Weights of a small sound classifier: arch transformer, layers 14.
Rows from expert 3 of block 7, named by matrix and row number. Rows with one number belong to one neuron. Each number is 128 + 24 x the weight over its row's rms, rounded and kept within 0 to 255. All counts start at 0. Numbers have three digits each. After the name is the row's rms in percent of the matrix's.
# up: expert up (model.blocks.7.mlp.up, 8x384x192), inputs 0-191
# down: expert down (model.blocks.7.mlp.down, 8x192x384, transposed), outputs 0-191
up.173 092:090134159154113164116118134121102148130078115130076147189117108140131116118096131117135125136148097128128133161110175115121152145158099133108127178105132155121134124110129111112084099116093110109165162138158122138093136122116183166158125147133111151099130164155109112125166122114112152149138092126069109142158113079116084088162149138095126165102131140118177117138101167152146185109073104130144160095121146100133162159099096145118113104141134124155109151104142132152153143106122160098128126086136127142148133105154133131143130131135100114131143148143115159112157157130109156101
up.174 101:119185119119140131140170104083144100129088107117175151107129092117096101170148088162126108141140125163109136115127141119185143135104100161134132174083099120115151113078117104151132118116173144146147103129101135153126117138141145113114143125141115131097174093145080136140088119132099128180145101126138119107137147138125134101123132148122139155146116106151105092137092144140110087116119116147140159147134136128103120161107114098100143155116101147159135174119125123132158169174083174146149110131139171090147102153118152149138112154124135145144102157074119114166114169142116105108
up.175 088:105079103110158142092164134103145098086132115135136175109098154142114149123099134171144125150134107110125095152108130140121125152135152097118086147107136181136069137153145129097076100162105157127114133100099175133121103122145115110167131118133084120161130147125130121119152114175131165095121153083112100126147159151147094106152138107146108171105126178080136103148170102140128151133123140074102132136151136124123118172111133116147178120152131121134136107116110142174124119150146123112154106149124125087165097192124117145144158151125121094128120102144126132113145162126115109143
up.176 114:146079149118137139130111131147115103071149136079139152135161140125121141117155132099135105124105179179103144140125116137137162107147161146127143135070121136131130119127139116128120171132158075115156136108163147185109121155107128117109098102114107109110089129103146157109109094130120195103116162121099159121105127124131126145155113136151122105161140058177112146131122136127145114114129142147122152118114104168142113147135088101146149133154152172134090063101082117126121137164142090130122106129144127124131120124110148152154128126110171146114122142074135108172167166136125149139
up.177 108:151140123150086169147152111096109157144096109124141105143111123124128131110154097115130125094121156130123168111110129137108129110131121158124082097145151129122156116130103142131152138134089104145157080130114133096119135114110164159135148148135103100161123123110174116165118110120149102129157095166096153116134120106159069159136173143133079117145133119119117124135123187100154170154162092143140107109147079122158128118113142119154099121125133119093177118101136113159140105135135121165100157095097112115166170125128114138090124146127208169103073096147149121114140109123097140126
up.178 099:126147136180141084106148152119123146111117110120123119110079116145160115138153154115119105132118120151112110144136116098119114103132198143091125094135103120082115137096133085131107134160141159132123133129164118140174083143114188052146099122121109167154132139156136113128107131145099120140155109123128175132116109151078112088154188148156125111140119126127138149141161140125116116100150135121102129160124134107079139092121124139141113138108142135143111166123135081139112084145125116100105153103134165106145100124103078098154087110144114138166094099139100169142141139160114101130
up.179 099:128132121153164105111137165131169127094098168144110125127116136137159157092129163113108125102105116136168125111151149152133115115182139131125128140089109128063145174089128119096130150112173126103145115207165120128070128169115123114113142151125104137141136167109119131150085087101112117110114117125126140114102171092129171111102146096116096187146136126141126153176128131095116135101165131143126141101148118114116111105115130165153154133129093152143134141080142104148112117136118123132098120145113187161117145121136068132162090116154115132112120126144101121114156154113120143114
up.180 123:130104146082129105124125117107181136127124131110116112101173115099094125112135099101106149143123155100119105108088130116135156138121148150159145132152135125115126093129135155108150141130169109108115150138171137121119102122142165152128086147103138125158136143097116116145166111131138130127148136127055137137123177126144125134115120118115109127157097124116097065147138161149115125140124077141128112139140136108077114111113185074115108144155107066127159141106134110146126103113132111108124160100092109171086087136118119080179170101127169126114104138160124096165122126109183123097
up.181 119:132161099162123108148128113135151131147113124171116138109133138170155177140105137134103116120078142165093142125122109129133150114113087153154105134053122122127129131095118111121131128148119150116119152076193133121191152132153119124157138112150095126150097123157120091141113116157112115133102152144117081112071174126136102151128148157159130141150134152172147137134139108069138135155109127129139139143105161097103112158131148138130161122154146144123103106207120161112123122123152145184152137099131167164143126148108155109128136119127122117140099108071145110121102155136131135124
up.182 089:101118114152137169156169095135137090113131085112113135120108124126127105151141116168148092123114123124132105129118138157128128094151140071122135062113114162127110112158120123179132140111141160097121122110113178137100146117113193110132118175113153144130122122127122122170117176099125144121157101138152131106150155120168142118147140133145115137121128083131136166124126119107086127113109135153175141167157147079108134116170129134147127175138090127093101143097153180111150131132109138120162138097125133086091128138104115174104118151085085131157098082098115153136150125115147100117
up.183 116:115082130133115167084188133163130137176146145128124155154106109141119144150136116135138120102129106118136078125122103103132133184119129121126136071104100083095144197083100194095175134124167126121124115147125094099120142144132145114127131117141100121135133106148128147172132137117160145099115097115154107090128118112132142144133132135118157116150118120101144135125154122108135129142160127122122067118127129164136083147147155085145083146163175125124129158138128100128132113131145106124154140122138154120136158109155152127150131121134107073116152200137152142127086121144089106158
up.184 092:124144109149156135123091122132050100115141124089133122138143136115109133162149145141102134138131124154133150131117139097141122122133122121126134160125099079147152122129107177166106105117158143127158156159100124110117142163153142087182123128119129157153148119126152064115108121133154111153100108153121124123102122104120130149102144109131138090102124106135114139126166139086132159117120112141046181106108133099096125152124086089122141103155122147164162143138169109135093137159103092147121113114168123150122093152142127118164072154143164151125146102130152092146173090132162119138
up.185 100:113147120123098119169120089127147145091149137162137098145126140088131129102150123113120146136080137117140127154093144156088128126127159118137159112158113119122143136120093104146147107126135141106114129104164155164117099156147093115161127159127132123116143146118156109209107100128161125125145129126154135118147072140144103098135156127150172126120087149106146136127136118115126147141129139124133123159146132053131127082105120151179091119111137137163126104163154148116126116147101101120178157120122116080079115186122107187150156121118061152102123145160122148117120107107133104102
up.186 075:123170094146110142120173123112119089131133114079112125147130113073121170136081128110133147168095150123151136111148176153162135111161089140131143116143156121133126117131131093065106140113114172099126163123110120178112095144095138122140084113148119159122170109126126120135127131125131115138172107138136115136150152130140103163122114115118086156121124106154144094154110129104113131134126120101144135147148115106150099190153124138161134137139095098123129169121130086131121099104111100113155134155120160101106128173126140105115126168100079151152109126147124120055127182124141183143
up.187 124:140131142114111138160138128134127105146110108107132119126117105135135159142091136149178132078152189127141081167116145122108105109100153149095102143083091138074088104101154127099089126083163136148147120101131097170091126177112139154109152136118126075118152168139087120139123166125137121137137124143049103154182101121126153106100105128144090137106157126127100107137130150140083138152126112158125145141111131121109108117130097118132149125128130135128127116120128159169131088144118149099129140095176137149139139096173130140149104138109127159128158109134145150112163089131160125158
up.188 086:066166110097151147150158131144112139135155142112175157126140142107132132107153107139124083166090123085136111099135153143129107150141117142142122141118118142145142099126110154134179125141132119161130086112109121133133145126156117104125109130121093094150124140092108104137122169132131052133132127085134092102137139091070133154120143142149101128133143102174145101115100095118108127086075115095112103075124099129101094138148115087132142154140114109120113144125138160101169140147105153111148127085144147125168116150102140097155134143134158182177134117164122140130137101168128098118
up.189 083:159201144111127097162114118115129130101150129126155136124115120152138110129131114082142140146108149120159151092107147109124159095163060142103162137111133131092142080156108141166126105120139135119160121120118089145120112123133118098117161168162155116140129123116113141121156119165117119158171149121073122073142128115142144115117124147104141132119183166134177139106119129149154086096166084142132131158166096138121133143135097120102143148087122109084118117130153088139172134103120125149125130130145156127131141164124138154116134143142163132151091145109107132096153078147167180132
up.190 104:119128137131158142104126116125117143126124127133122110088132133149130118112130118090122110160155115148125125181181155096132111170137135125127159138148133128132116125138135179136097113161085118119077132090141150121140123133117170112098121119104145157100183129127116136087094144118125113135132123118141095182130105152079072143126155111184139120141097145120140094125097117130134144142138111087122121151161123114133128116130171164106157133137154089133091140107141122103087126120181142147151109071143201098095156137169154091152143136085092102097107103169125126151147113147116108110
up.191 108:154152132089115149087129123177169098135155109111088095143155142122187108138144114159123164164093155118097116133149104142137136121092119105128143136108122134135096100117130168097154109124151159131100096122143149122144141120116140122158133104103127133145078089138170146168134136163154162106078139096135179105135115136155142139129157131175106098125081114114100118117090163111103161174148066120154093144129138115134144109096128137113134117143134133104101156126094134172153073147183142159135143124129101097142135118162131084139136092165130121137141105123124128142125134124137122144
up.192 101:120157128153121137137139110121115135139112134125120106125148150112077108094136145098137112158096116116092158083133155107134151143116079134063134110134111104139125144108109146099132156113177150164181100120139090118141106118081140101109126113140106174103136140169127148111100138152136136118108105112136122116148117096090160112134136117156146128118148095126109138117097138119122136170174169092120127147094137090070127129116103136103092111085080134128152137172134127146086167136127121156163163128164153123151120140137120110101156093126134118140121143141142185147168179103175140108
up.193 077:159111148147116127114135104180143153116176149112120165107117140127113125076160146098118112121137107086130128128114141118163143150140090152113126153081128066148114117129161105159141137124115128158120103135130196111131148130060133079193111136167135158135115130127139090142129157166146104128100113134112119121109129102075096139149118114117180116118165141126133146148128130126113117109186109153081158149128120133124158131106080137139102095133148138099137137101082143152111164124143168119128119130157112082149097168135109107143108125146095150141126125148149124104154119088141138127
up.194 085:130160116080136118100150124131104125111140133084113091157179166120128147104111115106110107143093108142148192104128108138166078104077121130110110082124137120097102065159080101094111120148164108108141135120150103109139113152132108110117151136128141130130131134129154090102123113112140112143090120171109137136128164155163143100128114121127121121169134158127186145130119126148141117098122132151139141151177136108130145147112115077124125146117167147131103120106140116130121119120107110165140133104119120133141131159153140204123142177118098105119105154146128136104155152152149051128
up.195 082:133117066141125138070117135128148124141106162117108092114135118102143130142142104102105109145131127139186112128160139154151087158142129115147134126143131125123084141088155124130081105131114124153139133112135105094082147144141137177137103101097102129084159136089093107155137150132115124111150120122164142129143098128129132077138145133122122112100151098121087180151104137099133181119135118118121090100117091170115131103169125117135144130075153087120108145139085130135120130109102096154106121139132120103131096120112086120113128119113170139090059117167156129095132141116168170150
up.196 086:110120141117114083129166169127128156115116136140130146159102121141145191124138121133109158142126130117151112094129124127117117137144133144192103130150116152167098138138147165159123085108126153110120131131108167159104145096136175107165118138084148093147163130105126122139071129152119076129134098140109095133141107153124105149074166078102117152155112119155153129123090148138093152104112100151116185104084142109148101131111105075156116131153106166131111158143118156094137156139121136130158136155144089118116093132154109131144080153154117153163145091112164121128132111122141122146
up.197 097:151135132095115128122149105134137118109097127115082089105116142140137165157117125088101100129089169107123158073116115143161142092127145148106109107113121119078084176143076165093127108110152123107117143130110148114125108139107153137151160125118155133138100128135168148139093078127119128155168157119114097152180116163139181112162119099142092129130131092147122111146133151135138109108124162135094081169122086136154145130103167111130114139122134090116125118068140091164099130136099118127129082105129122109092138175156136131101124132128120149156131132137163174115150132110100131149
up.198 084:099162170102130111109131137132144141154156100134143148114132115149113084164163129156075115122135134145132134087100141122120107088114134157109105121113155120130130094133146161111118129117110125092089136168146141114120130117135069131135128140151136124135122097120153128169128143173148153119144151080130131114135141114137146111174123192092123142114072112116128156111110190144113129142170094131080163080123110152094135163122126117119157130099157163081158127165139114120124162120120120117156092110096068094112177114149121135129189130128122126138101144139129103121109106155116142163
up.199 084:128117146130103147138160138122127125138124131101136118126146159142114119153114123113132094115143129132088164116114124149128139113135123116198117148131129140136084130140150108082108156148113133091083145114096144123162131114166154133128144120146118103101158139148109124136087118137124183095161115106093163131152140179124091155174119121138138098141106149113132142148147115093109173149152121168140161135126119141098122087118106169158131133093189182123143105191116083146149090104143116127131126099089094139079130129126121127077105144116143117102114171105140129095148063133134109113
up.200 071:126116138079096105135108134110152109100132145123142157131119104113096116133182105090126116135130141124157137090130129176140125112120073099102156147130111143122129117105162095137105127127161129129127128175144176152124158115110150188127123094093154118118129098093101132145095120147166081142132132126161101105148110138086130121136108117131146142155151097127177114103131176125084126156145134150131152137142157140121086089105138150102103130128121146094126170105167109135108120096127173130135131151159133130124132170163115156116148110120165134063073124149112146136087107109175141157
up.201 076:162136110132162091125128133158149133140152137126158141106168156138133144144084101133086145114116163119083148153092141116158109183102115141055140132116111142120152187103105147106122150087107163126136099177132126101142105097116150149131095127130131137102076151176131121122079130130158139126066139128143114160114101164116109115181151148115142118110123110099132106159126123135102146127140156095089137205135136147149113139134095145101138146145114111120122096125118136153157097133140126123122140132141135112147116158151125087168136119142116110178141085173127110118104118128149120122
up.202 078:085136117109151161101196166142148116158097124156144115126116122117133168175127135108123128165146137153146127086166139117136121134144103118157123133107172157097126151102108144090120124139123149144148119174123107133092075143067174107124143147123145141123138110099168110132119137167094131167139164083129110133122105151082133166110093102109144118151121105116152150079101143149131131131143112145127119130129116095109090140161128133112163152116126134151101099131104090084131111104096116085150107145155142147131115136126180106106139125170149113141094129111136135099130154125176167165
up.203 081:114136124104155146153128178138122114176139142132153157127146169139172115112125130109098176117130132129160092140131096149135108156064124139082106139106079176127097086135128154096116142121121131163144102131139122110119159152140110113129133114071155136126148136134175116125134149128125116129136165156138137136098103133072094138108134155144149119104111137110121075148146126125127131125127122170078105140162084148153101151154105136132111129127131143061130071146121138177109116137116159114150150113104137120157122094141128130126145127160076105121121151189128111075134159115123119143
up.204 096:111155124148166107138122158092102123095135107145146126159189128121122121167132131115101158148127130086118154121085137126110143098093116118089148097128103113198117144161111135152082114133147105116134164171143132143124126141091130157138144160124125115128149140149147131133127117102143132114145089119167129171133151122111098085152098148109131121131144142081132106126123147130130167088164106141156073136113123088115175125100096107121153143111099187096139148123122129126121077117124126113106116132167164134139117110102128142176080132115067119154141163146105126141164106161132094149
up.205 088:152143150127152157102163148134144169145143128101130133087134116118107115146123080130138133108104136186154156102189156105136158160135146121119126139116098150154121094102114139157128129118116150156143157191107137114063153141097160096150120137098146115128087109102168136088134085096097104138160110130164177165097105166106132093091119121140144141154139126121128122130097151051166109112133153153139111134142127114096133163161142112128123151143143144096120179095114115119152136144122126081128147141145110144121130126114139142153097121099120140121136156124123096111124158100112119086
up.206 071:160162131142130111115159145109106137129074113130141146111105163117138107102144112112153139137154123156092062099120068144171147107127114120134141110112120144134079100104125128136153161077134136149129140120124120124138102109126146116193104094147132106090118147097128116120127114184068144170118145107107110080151109178151136158115120112136116152077128077141123107139164116101144148128125113167120117120142099094129149127158155122140122077111167140081117141127122110150138181091142152128145154189135122133073102122141125131147129113135103132133101111132146122128139128112139122088
up.207 123:128139119130180186107139113105132159191127131127096099161152130129129123129127107137167101091108105137140133123157143170177103153144143117139095068133102159144140099147127125147143118133123168118130148135154138105151126165158141098125103113160153137167124068125135127156122113090126120125109120116100138119113138144148112153157127134161139087153134119133144124072137136176141141130120112140153101101169115160177123125104152096127085133138118154128122107136157117130111120155145141121144123114095112152142160099104098158095112148097099130079075125114156130095139111090117092060
up.208 098:149140133113140140123123092091149126093146115149117180103079146111123118110124098144170150146123114156118113191076119122135195123130146122120117169125155124112117116126112159117088104122117113130136093145131120155142126151133133150119136107144157091121154100120116114140143139145107136125088149129139141127178131136125105127106130126162077146177144117092105090122143105133126154160132096096125189096108129105100145161076118085101129130151157093133172165132105132126121177099149162162151124101178111144146165133152142112154111105163089128090109109116124097107090125132139126149
down.173 097:122098148104103075116099154120115116159125170092132129110137131134132174144129134121095118122105165131129136175136137154152123121059125160174171141165106197139166123155172113111126147152113145139145111145155101101100079104144101136121128125080111137118095128118088140087099158161068143094082130127154122114087100093106139097091140110127144143112150114103127127095126136134126167135146135121129107185113086129160108147122107096159146118139132116146166110165121150103116113139159120142147143135128096121119114119133138115122130113091119107154134137159085123107127133125087107121
down.174 101:160089107111082129138140147126117093153098101093133130125081171141088099150187128123140143156146083112137124136120127128102103122144122112123137144130100129156150128135134107139141133127106138116123134144093176141137141184105133065115090171122105136147148125100133090157096132129193166127089178107132140121132127159107106131083119107146127143142150129116131109139133080129113112138132142112127143133078113116118142144131116159159172075135123151137151125167118141117062104139088152130106169135109137126114172104127135158149129126078128147108139125144120193096128095141114118119
down.175 096:125094106085111098070130100126106143095130156117135139113169113144121165128159117102130147123108123116174150152137160125109116160125119121121143140112099129126140148095070146114149132136121162126095107125153107136136080131115149115140117128089119127136145145162109117140126163078136187137113165096153127144126149128135091144110124145082185165137173099121128117176139125137123112152096114109110114125155145144156150101116110130171137103170137158075150106184102167132116142120129153166156161105111139082124155103162107137154108131139117117132099154114100096071146118135149099119
down.176 105:135148130144121119152095117120123126142094118124105111140117105130145127144126120096106140148101171132159123096173133106141115146141106090162099162084128170126098127125105125117136087150103137119116104136154106088188156121141115155143152118110129131137133132169106120142165147126182093122131094095099117140183149121111116125139128154127131175083127129170149159106105113188172132128103184128114104108103132116105125171162106113105086119122130122128154142151114150129107153147146138169127143148116168134094103119093168188096138107133145147134127134119198124113135097125168149122
down.177 104:183145115118119167128139133188125148122155179107113108101137146072156119137123117109101122147079141118123118101158101092076102116101154173147145104143175128134145132148145142149122107115139171099164105100121157126179092125108073159127135123150094091125115136136128139112121127142135142145096093103155115119119142128109084122121116139088117142135151132117132110134164116171137171098133146149136111098119128133174158113132139105059177115118146126131133124132091105131134103161145131156097146110119143128103138109114147103091130143117074137113132159164119157122103117114072132152
down.178 107:091135171148080176149128148162133097140118132071096109106137092138168111103143149156154114098095109145104124132095136136145133101137097123156157155109133152084114097145103117153098118127144165145120111118105132120148119061147096132074135134135119129119134148092146155128147124122099176130105093131133130148112147104097118098101123131146173152113072098127130112160097120109128120139148092098137157156098129146122129133145116127138151076140107169142145129138137119146159154121141173138114080159109156113114178102127154109139148122088132160110124128139131090117185147110156109099
down.179 099:130106107115094127103123135148114128127138129054106110067166118144104094112155132137141079110157138143134103115160093155118133100097115096136108164108147162142123113138147142117084122150157155118123111134118117137122180125134127132132095151122193150125143099175118106142137120153166141124159170102147056136135165143106132103145120145167167153131103129136116147152100177127148135155142113120111182161110137115137153094179117130144150159097111118113166140110096155136151115127150120148117151107138124092099155180118130106096126137145094138126100108119141144090121102127097135110
down.180 106:125112085119156145095150112135149115149117134106109162082144111109123134166140088168128094115154142146163155142151123137139131118129125147098150132145128136085113159124117165126148128151145089101180116132069138109132163124117151101195150166123125134158146122131084133119145114148115121157130126144121112110139087157111078166159134133168067143142117147104124109114110111160052130110135103140083178100125117089111132094104104145103123140152148117089154116114108176112151144097108128156122113129115109127166146076124118127116114159096114117169153109122113117130126108125131146155
down.181 112:153104154116148123170146117104142129131142096130105099112178091140124112170096095130149106150103130141122142140163150128119127152175148133147085119158127151139121142109153075146125101093145111168154186136136151132124114147122143065112119102133093107109122119097156124103127121106107193127128135103110128115173096091123116128123090114160161159155096079133157143141123161150135117119136167097145073121144115125135126179139133104131095119131141138118129101116131155135159153121091163148142106080106163152139153132162131132089100135136149081166138133157151105099161138125150148129
down.182 094:119125157071161099146144100115171114070126117122135151147099132173144116127157098136137115132149156128106108175105102163133116116157153108094146119109150107108157141148131119112106132161102167113170126141122097155104099108156126156106093133115135177127115102107126155120097121122117147115103151115121113124162099177118169107128084081119129187121091145116113113133179131097118109117089113113157113085155092081146136121115154139138158118155115149129165137153092106102141180126128146146152191121133107113144101131160123112142146133145145155134129118135157111126129101148146173118
down.183 095:155172103121064166110111106113129105130138122138094111106125144124087166138126087156101108193097120109138138111140120120149164140101123136139137126124163156155138154136153092106118179104124159103101122114109156173131171084153127088088066104132107139157110177114151108092121136128138111114139099139149133138129093123151185138138144155132175110120132132120128094126141119103147090141107178086119113129131157139123144143143135137151111111120123120155099099145110071148137104133127112116119150131160137152104097107106087120139144152149116155139166130101093117123096148163094145109
down.184 099:103112118096102114138170146097151106093143144125136124085099138123112167135151138159140121158114122120132105112117131117128106157123126157117127137117077058113128159130151158090118122107149136153105160126148162120138111193137184079151116089139127118187113079142109126164103103105078153170151143119086161128135105128112103116174129137105092177125120110124163154127143145120142126102126116119125103100148131116119153144129123140142151116137106132107126102139126109111183106154066130109124159182125102167157150136139136160151107152117137125123150149101100130126155132151150084134
down.185 095:126140127070199144126102110116169078129137081113113153093144094119119124140136151105114172128113126147143142130107163134147149168126120173117093121086163128129121131135099126157091088120133115108134159167148133118148111125107129114153129076118141126124138098150155113107098124142085083106099148126096148145135174116127111147121121082161160097122088099119132128108141146133142149088161125155085130140144103151105132149105156111137166115156165145108176145157139127160136109132152159119133102128099129129131185150126119143158158102116118143096115139148143114173118068140115103151
down.186 080:129087156117127105127135160106129128139124114180098153168174104153117144155124091156124095124126116119111118125131074147114131154102121127107129125109125139145157126176108179120140095127133087150091124151124146143126169103144127113136099128163074115124122108144165148126124149105157135139118137094137093158131127172113129126130132151131117127112141085073101129201099156147143128098158136150067117095122105090116136064090152119108119119132133130137145119124108120121145108111114158145142118114114117185120156112117139153101142129139137139140133148172159158099150068178146088113
down.187 128:151130124135144109127117134140124133144110137149164114122154166132068104177120118127122161134179137141096156121129095133168147120148111138108119144129140134123104109121123091124138107111148139106142127114093095106120126154186132073132151136117089140122096103105128152133139116155113149127137133165090144135123125119132096108113142144140133105121176126121125114103182158115130157134152134145163131138125165167147126102133099106179160145106134133178094091128158141137129137082150085166173110120113176080106120100110123140120110089171109126157159119187177131092112164104088153117
down.188 101:119096098141151082150110123139170134107111114152122116102124143168121132094127080120132112126121154150128118155082133155123105128122112126114128091152085140123146167124086105106135117103122118134116103130139124149126097145126151137169126120155114131144149151138080104156133146151120153116123164142109123122173110133165132152109148148055135143100144147142121191118141119115115068094141080098117138139156125080110133171170104123134123178110121153135141136135131135124106137153132126106161107131157120138148103132150139207122123117101164068102177118109143138127136060105121110112
down.189 086:118143090103152106101160120121093145154169171132121168137103153105136138116108132135081149151156120153160110126151093130108105096070121099115119106104162106159123094132167146115109142098159101128119166129124124111116098097126121143114153100146119137104130155095131148150162151139115138109065140117170121119094102153156133142126158137168093123167117147125136123100161093155115157060127100123146099131138114120118165083108129105164167130142084135156135131173131123145129099143112134120133107138157142144139128141159134136130135146145077082120078124143142148129114102177167107109
down.190 100:143124129145120151087105137146141131170157148158153115160104117110128089144138149137149113126120116087131150085124164081113125110123138110153139143142135118101190148111143123144127124108122143107108133132108071127120131138101138167133124091110094128149130128183128134119116147129139164180140123163156138080123109125166121142100052137114130090088122139158158088146162148109131134130134096157198116091153125109119088115153123136130165114103109145128076134130131150165098149145117147175112097162124148122124063117094123135110138090133125105126102105140175133116114151120141145144
down.191 103:098151137133160117109123089160132129117125091146086114179151079116114108106154121090148133129104107112133129132113099104152172119145156128126123065105143135117134177110142150149109166143099118105116166061134123095171143115136132123162110129152102148161107166109165163119133150113130136098135119103109121115195094145154148128106161132114112130122090121127128107149153105136124139150145116144123143121118120155159096129135154116090098126096133172115147148147069103125133137117140094127156091134121130118144130129110102122109130172101107149192134128125203125169136129104118118091
down.192 087:125145098114150125162144111104136085156165083131137118143136149111166122171107113127145113114160114099087180128118104136152143124142130133176105123178153113115153149122100125138100143140107175086102144109143141109115159127162142117116135119057157128118087120139164151160106139102127107113131124147152159134142132088145093132096125117147123128144108110172154142128109132101140124131121152138127151169138162075103135132164103142153168148106149140104127141099080156096140099122141162061108114165131146130120171093154122144144127142117145137160134094100150131121094092148159113170
down.193 074:055121092132109143127104070132132179103108119159129149154178132111098139099147103129189141104135113127083130158127108159085117172101197056111111112138156143137158065134085137132111121100096140108125132146151114112119125107127141156155138163102155092122123145123114127129117107164144086129126137123148140138105142142115108145129126098100119147130117127155123137147134134111124141158110144135115133110176151084161119171129128130090123156179141101086163118132159121122129111116146168124137163141151158113149141089136105113138139131096170133147141136118133136145115119105119163122
down.194 091:127136109118150119166146086129111115075138125157126138153133179109114126125101111141096184124159098121151130106115100118136142114138132114135131099116155095097110122104137143109154160089171126135111117117166135160131101119171106105159134098073109098107116121143163082125161113130113120198111120090139160141142124111128127107136188119108097134137134115136141087128106126099132127114127142142182128149143121119118159106109111117101132096092109112129124164140105119099145080062131091163093151179137138116122158149128103144130107129140114095070124158152116126151097154160092128118
down.195 081:146148158131104118134154158107129111118156080134137174104119146105165154113107124143104143107163170140123145185120096111151129132129091140110147140142136109132186092125172103127154144110113055140144128111147112174128096135127120122144130154118140143149119138120142117137152153126177161148137134155102123151147097119098138120147149165140098097148158109126154161142161140137132101132158125156086119136102122142156108123104097150120109168188083137128102106142177084158160118160145144155151131135171125156166128170161167156127124117125113119150150127085134139133128144125107075139
down.196 091:097134128132139121094144091125125142096135109146144141123104090157103149110180100146113147129145143127122131133082133144098176128055121153158117154113135122123149110148085125117129173100119139173144103148148117125122109146096121151142067127140112052113133097140126133174120120143124167152114148115087102158148118148104126127151129130102113117119115130108153114130151122119066130146130146159130135153173094146120151137177123138117152153140139127112130120170109144100114164098140160146126133147143121080092124110148126127131103152110119137161136083163102171090116096110196097135
down.197 092:151152107121130154119104115181148112128121135100141099080148097137139124120094160120112093122120089145147157109129152138108123110132115121128123093151106149134152124125121112090111152159126132106118083140143145127136181120108114103119067130108084127124145135183115131107148136104124102178155129150107117098107119176108164141154158110124075108129148138127107125145074105130104086105178141119120143139086188217122109135143144150125095112117120148152105133115133125111137132147123137105113108135090172084123127099143156092146145110131137103180158129142144103157100133141137123104
down.198 087:143162161109100114148120116107096184159138121128127139160112100156157129127122141097107128116126152152069144130138087142118106139141114157183110058159129123124109107132161117109145108104106110120109127094139123104134089150122132154176123089145129124135125121173125167136147112121135148154170086114149178140068175116158118110133141156146127118109141074141145127097157131143119170130122088119149128121088065094096165068128138110124103122150145141148115120099151184135167135082152125124118128132143123146106149137139139113122131130119100142148114144150121134104138116115123158166
down.199 097:149114119132097147136111070121131142122124114084155149119078151138108114116068122140123105149116115114112084107104139086145137156106107091156134137138132117119117084146123127155161101164143121135118133151154110138122163144120123133134094138090099146127135159127120153173145159148114095125108129119081121084099127139158127132100132144074089106101146137135151127113121153133149133120047077129096138139133114139162127148102146128085099170129105125104094145142171139101132106165111093132112172174154117123145161153102146131100163143116101087118144105171128126135099112144162164118
down.200 084:141108090119073128149113148121131094089124116130145104175110099105146154148138103118125126121120112144076131172154135142140101132122160097106121107140130109131127171121168156100161141133111108121119138133135148136093096140101124134115138136199124132121107080147123109160132120119143144121144102134101167149098187171137118139119150127183110130177044102102110133133131121106119111126085123162156117130112108131153107151150106130126129134181139142117147139182164100103152110145123102100090120115161140140133110172142139105123114120116115083150127117110080136080115133142132159156
down.201 082:128115094163139152123142140100123160159098103122109131109142157121115096154110099097151108123125101124119098142119166134127135138079108130124139110163133138102091122092126105141163152094096141170146149134134111137121134121135166154095160138117113106143136127148147134173108152117168129063137103125108098146084109118151086136141129149126161144114131103069092154152118098141137110131109094122154120098169174164095118109131163083161157125168175138098131131098142118122172143118165154102159133113142125074144135094142128129125145133082155171143159118162138129154159086151125135134
down.202 089:149116134109090111117165124171149149091191110156184156148150094151153161118166153127132079087146125100165121152124159095162129136163129071109112107118108098156145132130131103115108136134086118119113139125157095115170117146132119148111119118108139140135125105145129134164141118134159122158121143135111070110139096084119106136086108130138122113147114125161124124166095106095102119085129177136111168144130110159166119132104118088132150135147091131110129135156128146084116129191130106113152120146154148130163165116139138121104114130133083102142159103142132103161143104135119131171
down.203 090:147157067165158116082095118071132129166146100094130135074117141102159136153126125146109134148106126142129133129111135103172155182107118076125160113118130145135090139122090122123164106123117139134115131139122128118118143120139094108130160112107096112101131115136129096075118129130170145106154139135110154123158137136096102163135164140114157166119144092133135112085127130157119143111087110139094104120129171163180127120120093114131093128109194152119138184126126112133137127102144121113148166103106100123139128118074113097133072138159095122142109119123147123092153156124133113101
down.204 106:166138134121134149147152135122122145129105104090140107136080113126142143121127103119135122118182097132138141124134127130131135151167120105155126155098114097143147125104102126146186157134125098134101169114132117070128113126121152095173143120115185107105123159110114180172100109164130154151164150134106114135098101124101124156119096126102127124157117118105080135139075177143138113137114140103144145121100128139165184121133127118137147131115113145130110124106158167162122148152127112131126116096142078093127128038096105140126120103105170117134159129100142148113168158097107112085
down.205 086:127138171126130154113135129121139120121166099110121134111123138147108127146154132152148109096156086115147107142124144135114132144166112105140146151153141091110128163111087082155108168171120157159119109105084186107127132155109107106096113113155136166137118161123104135149137094154157136133088165130154131111096105143151095135079086132071131157101152152162150096139117093149144165090128156113147148120091152133131174106077157113136120133119135133187135141170111117157112153118118108139141062156101128165135136125147117139105136115108126131148123133135138091108133134147151140191
down.206 085:073118125147119094084082138164143084121160141147128140132150122148126101095126105157115139144136113097125193146114154126139128102089116130174104116129146133157137100128112084144153099134099122117095138145152100176129121105145113121152101139133150150111146131107137153152118130115146156099140155142133127152148142117119109146130168116167134152137086087114118113165125108134157150111126105149146162147110140129175125115088115114112165100099134132109148185095105114065184116157124124157107114141131156121118156159165144130085162103161142135134156139125109135056097120119106099149
down.207 107:077123119128105171141095138126161143100135135130144130152105134141155143129118151134094144117110163078088087123082101121099173134134147117098162091135150138123132082158161138119106125163110141107140127111118107120093136099143123142141097123187151089142188090129081105106103133122140120085130105148129143151120076119148102095110144125082138131118186183098151130112135141137148121111164164138152129140164121091118116127128127134116143103151155101120143125124149122107124142117106117141085105147097092090136128157123155075150140149150111136104118096129131120147103183147120149161
down.208 095:091124113143117125117164135112116135136143116130117127177150148112136125105132130128114144107151121091122115106133162151175121125115116105104110073143094104140144119108146118148162135160167144124102153098147154082123132148143152167128178087152129119151148161135122094128134121146168162162086106115166170109144150136128141117112163118149145139109155118166098110078124169140150136090145127110147100103130125188102106132160130146074156125163112162116136151142166130164172127161114150109108128122078102154120080098136091111118097153088145139120121124076111107159115164115125118128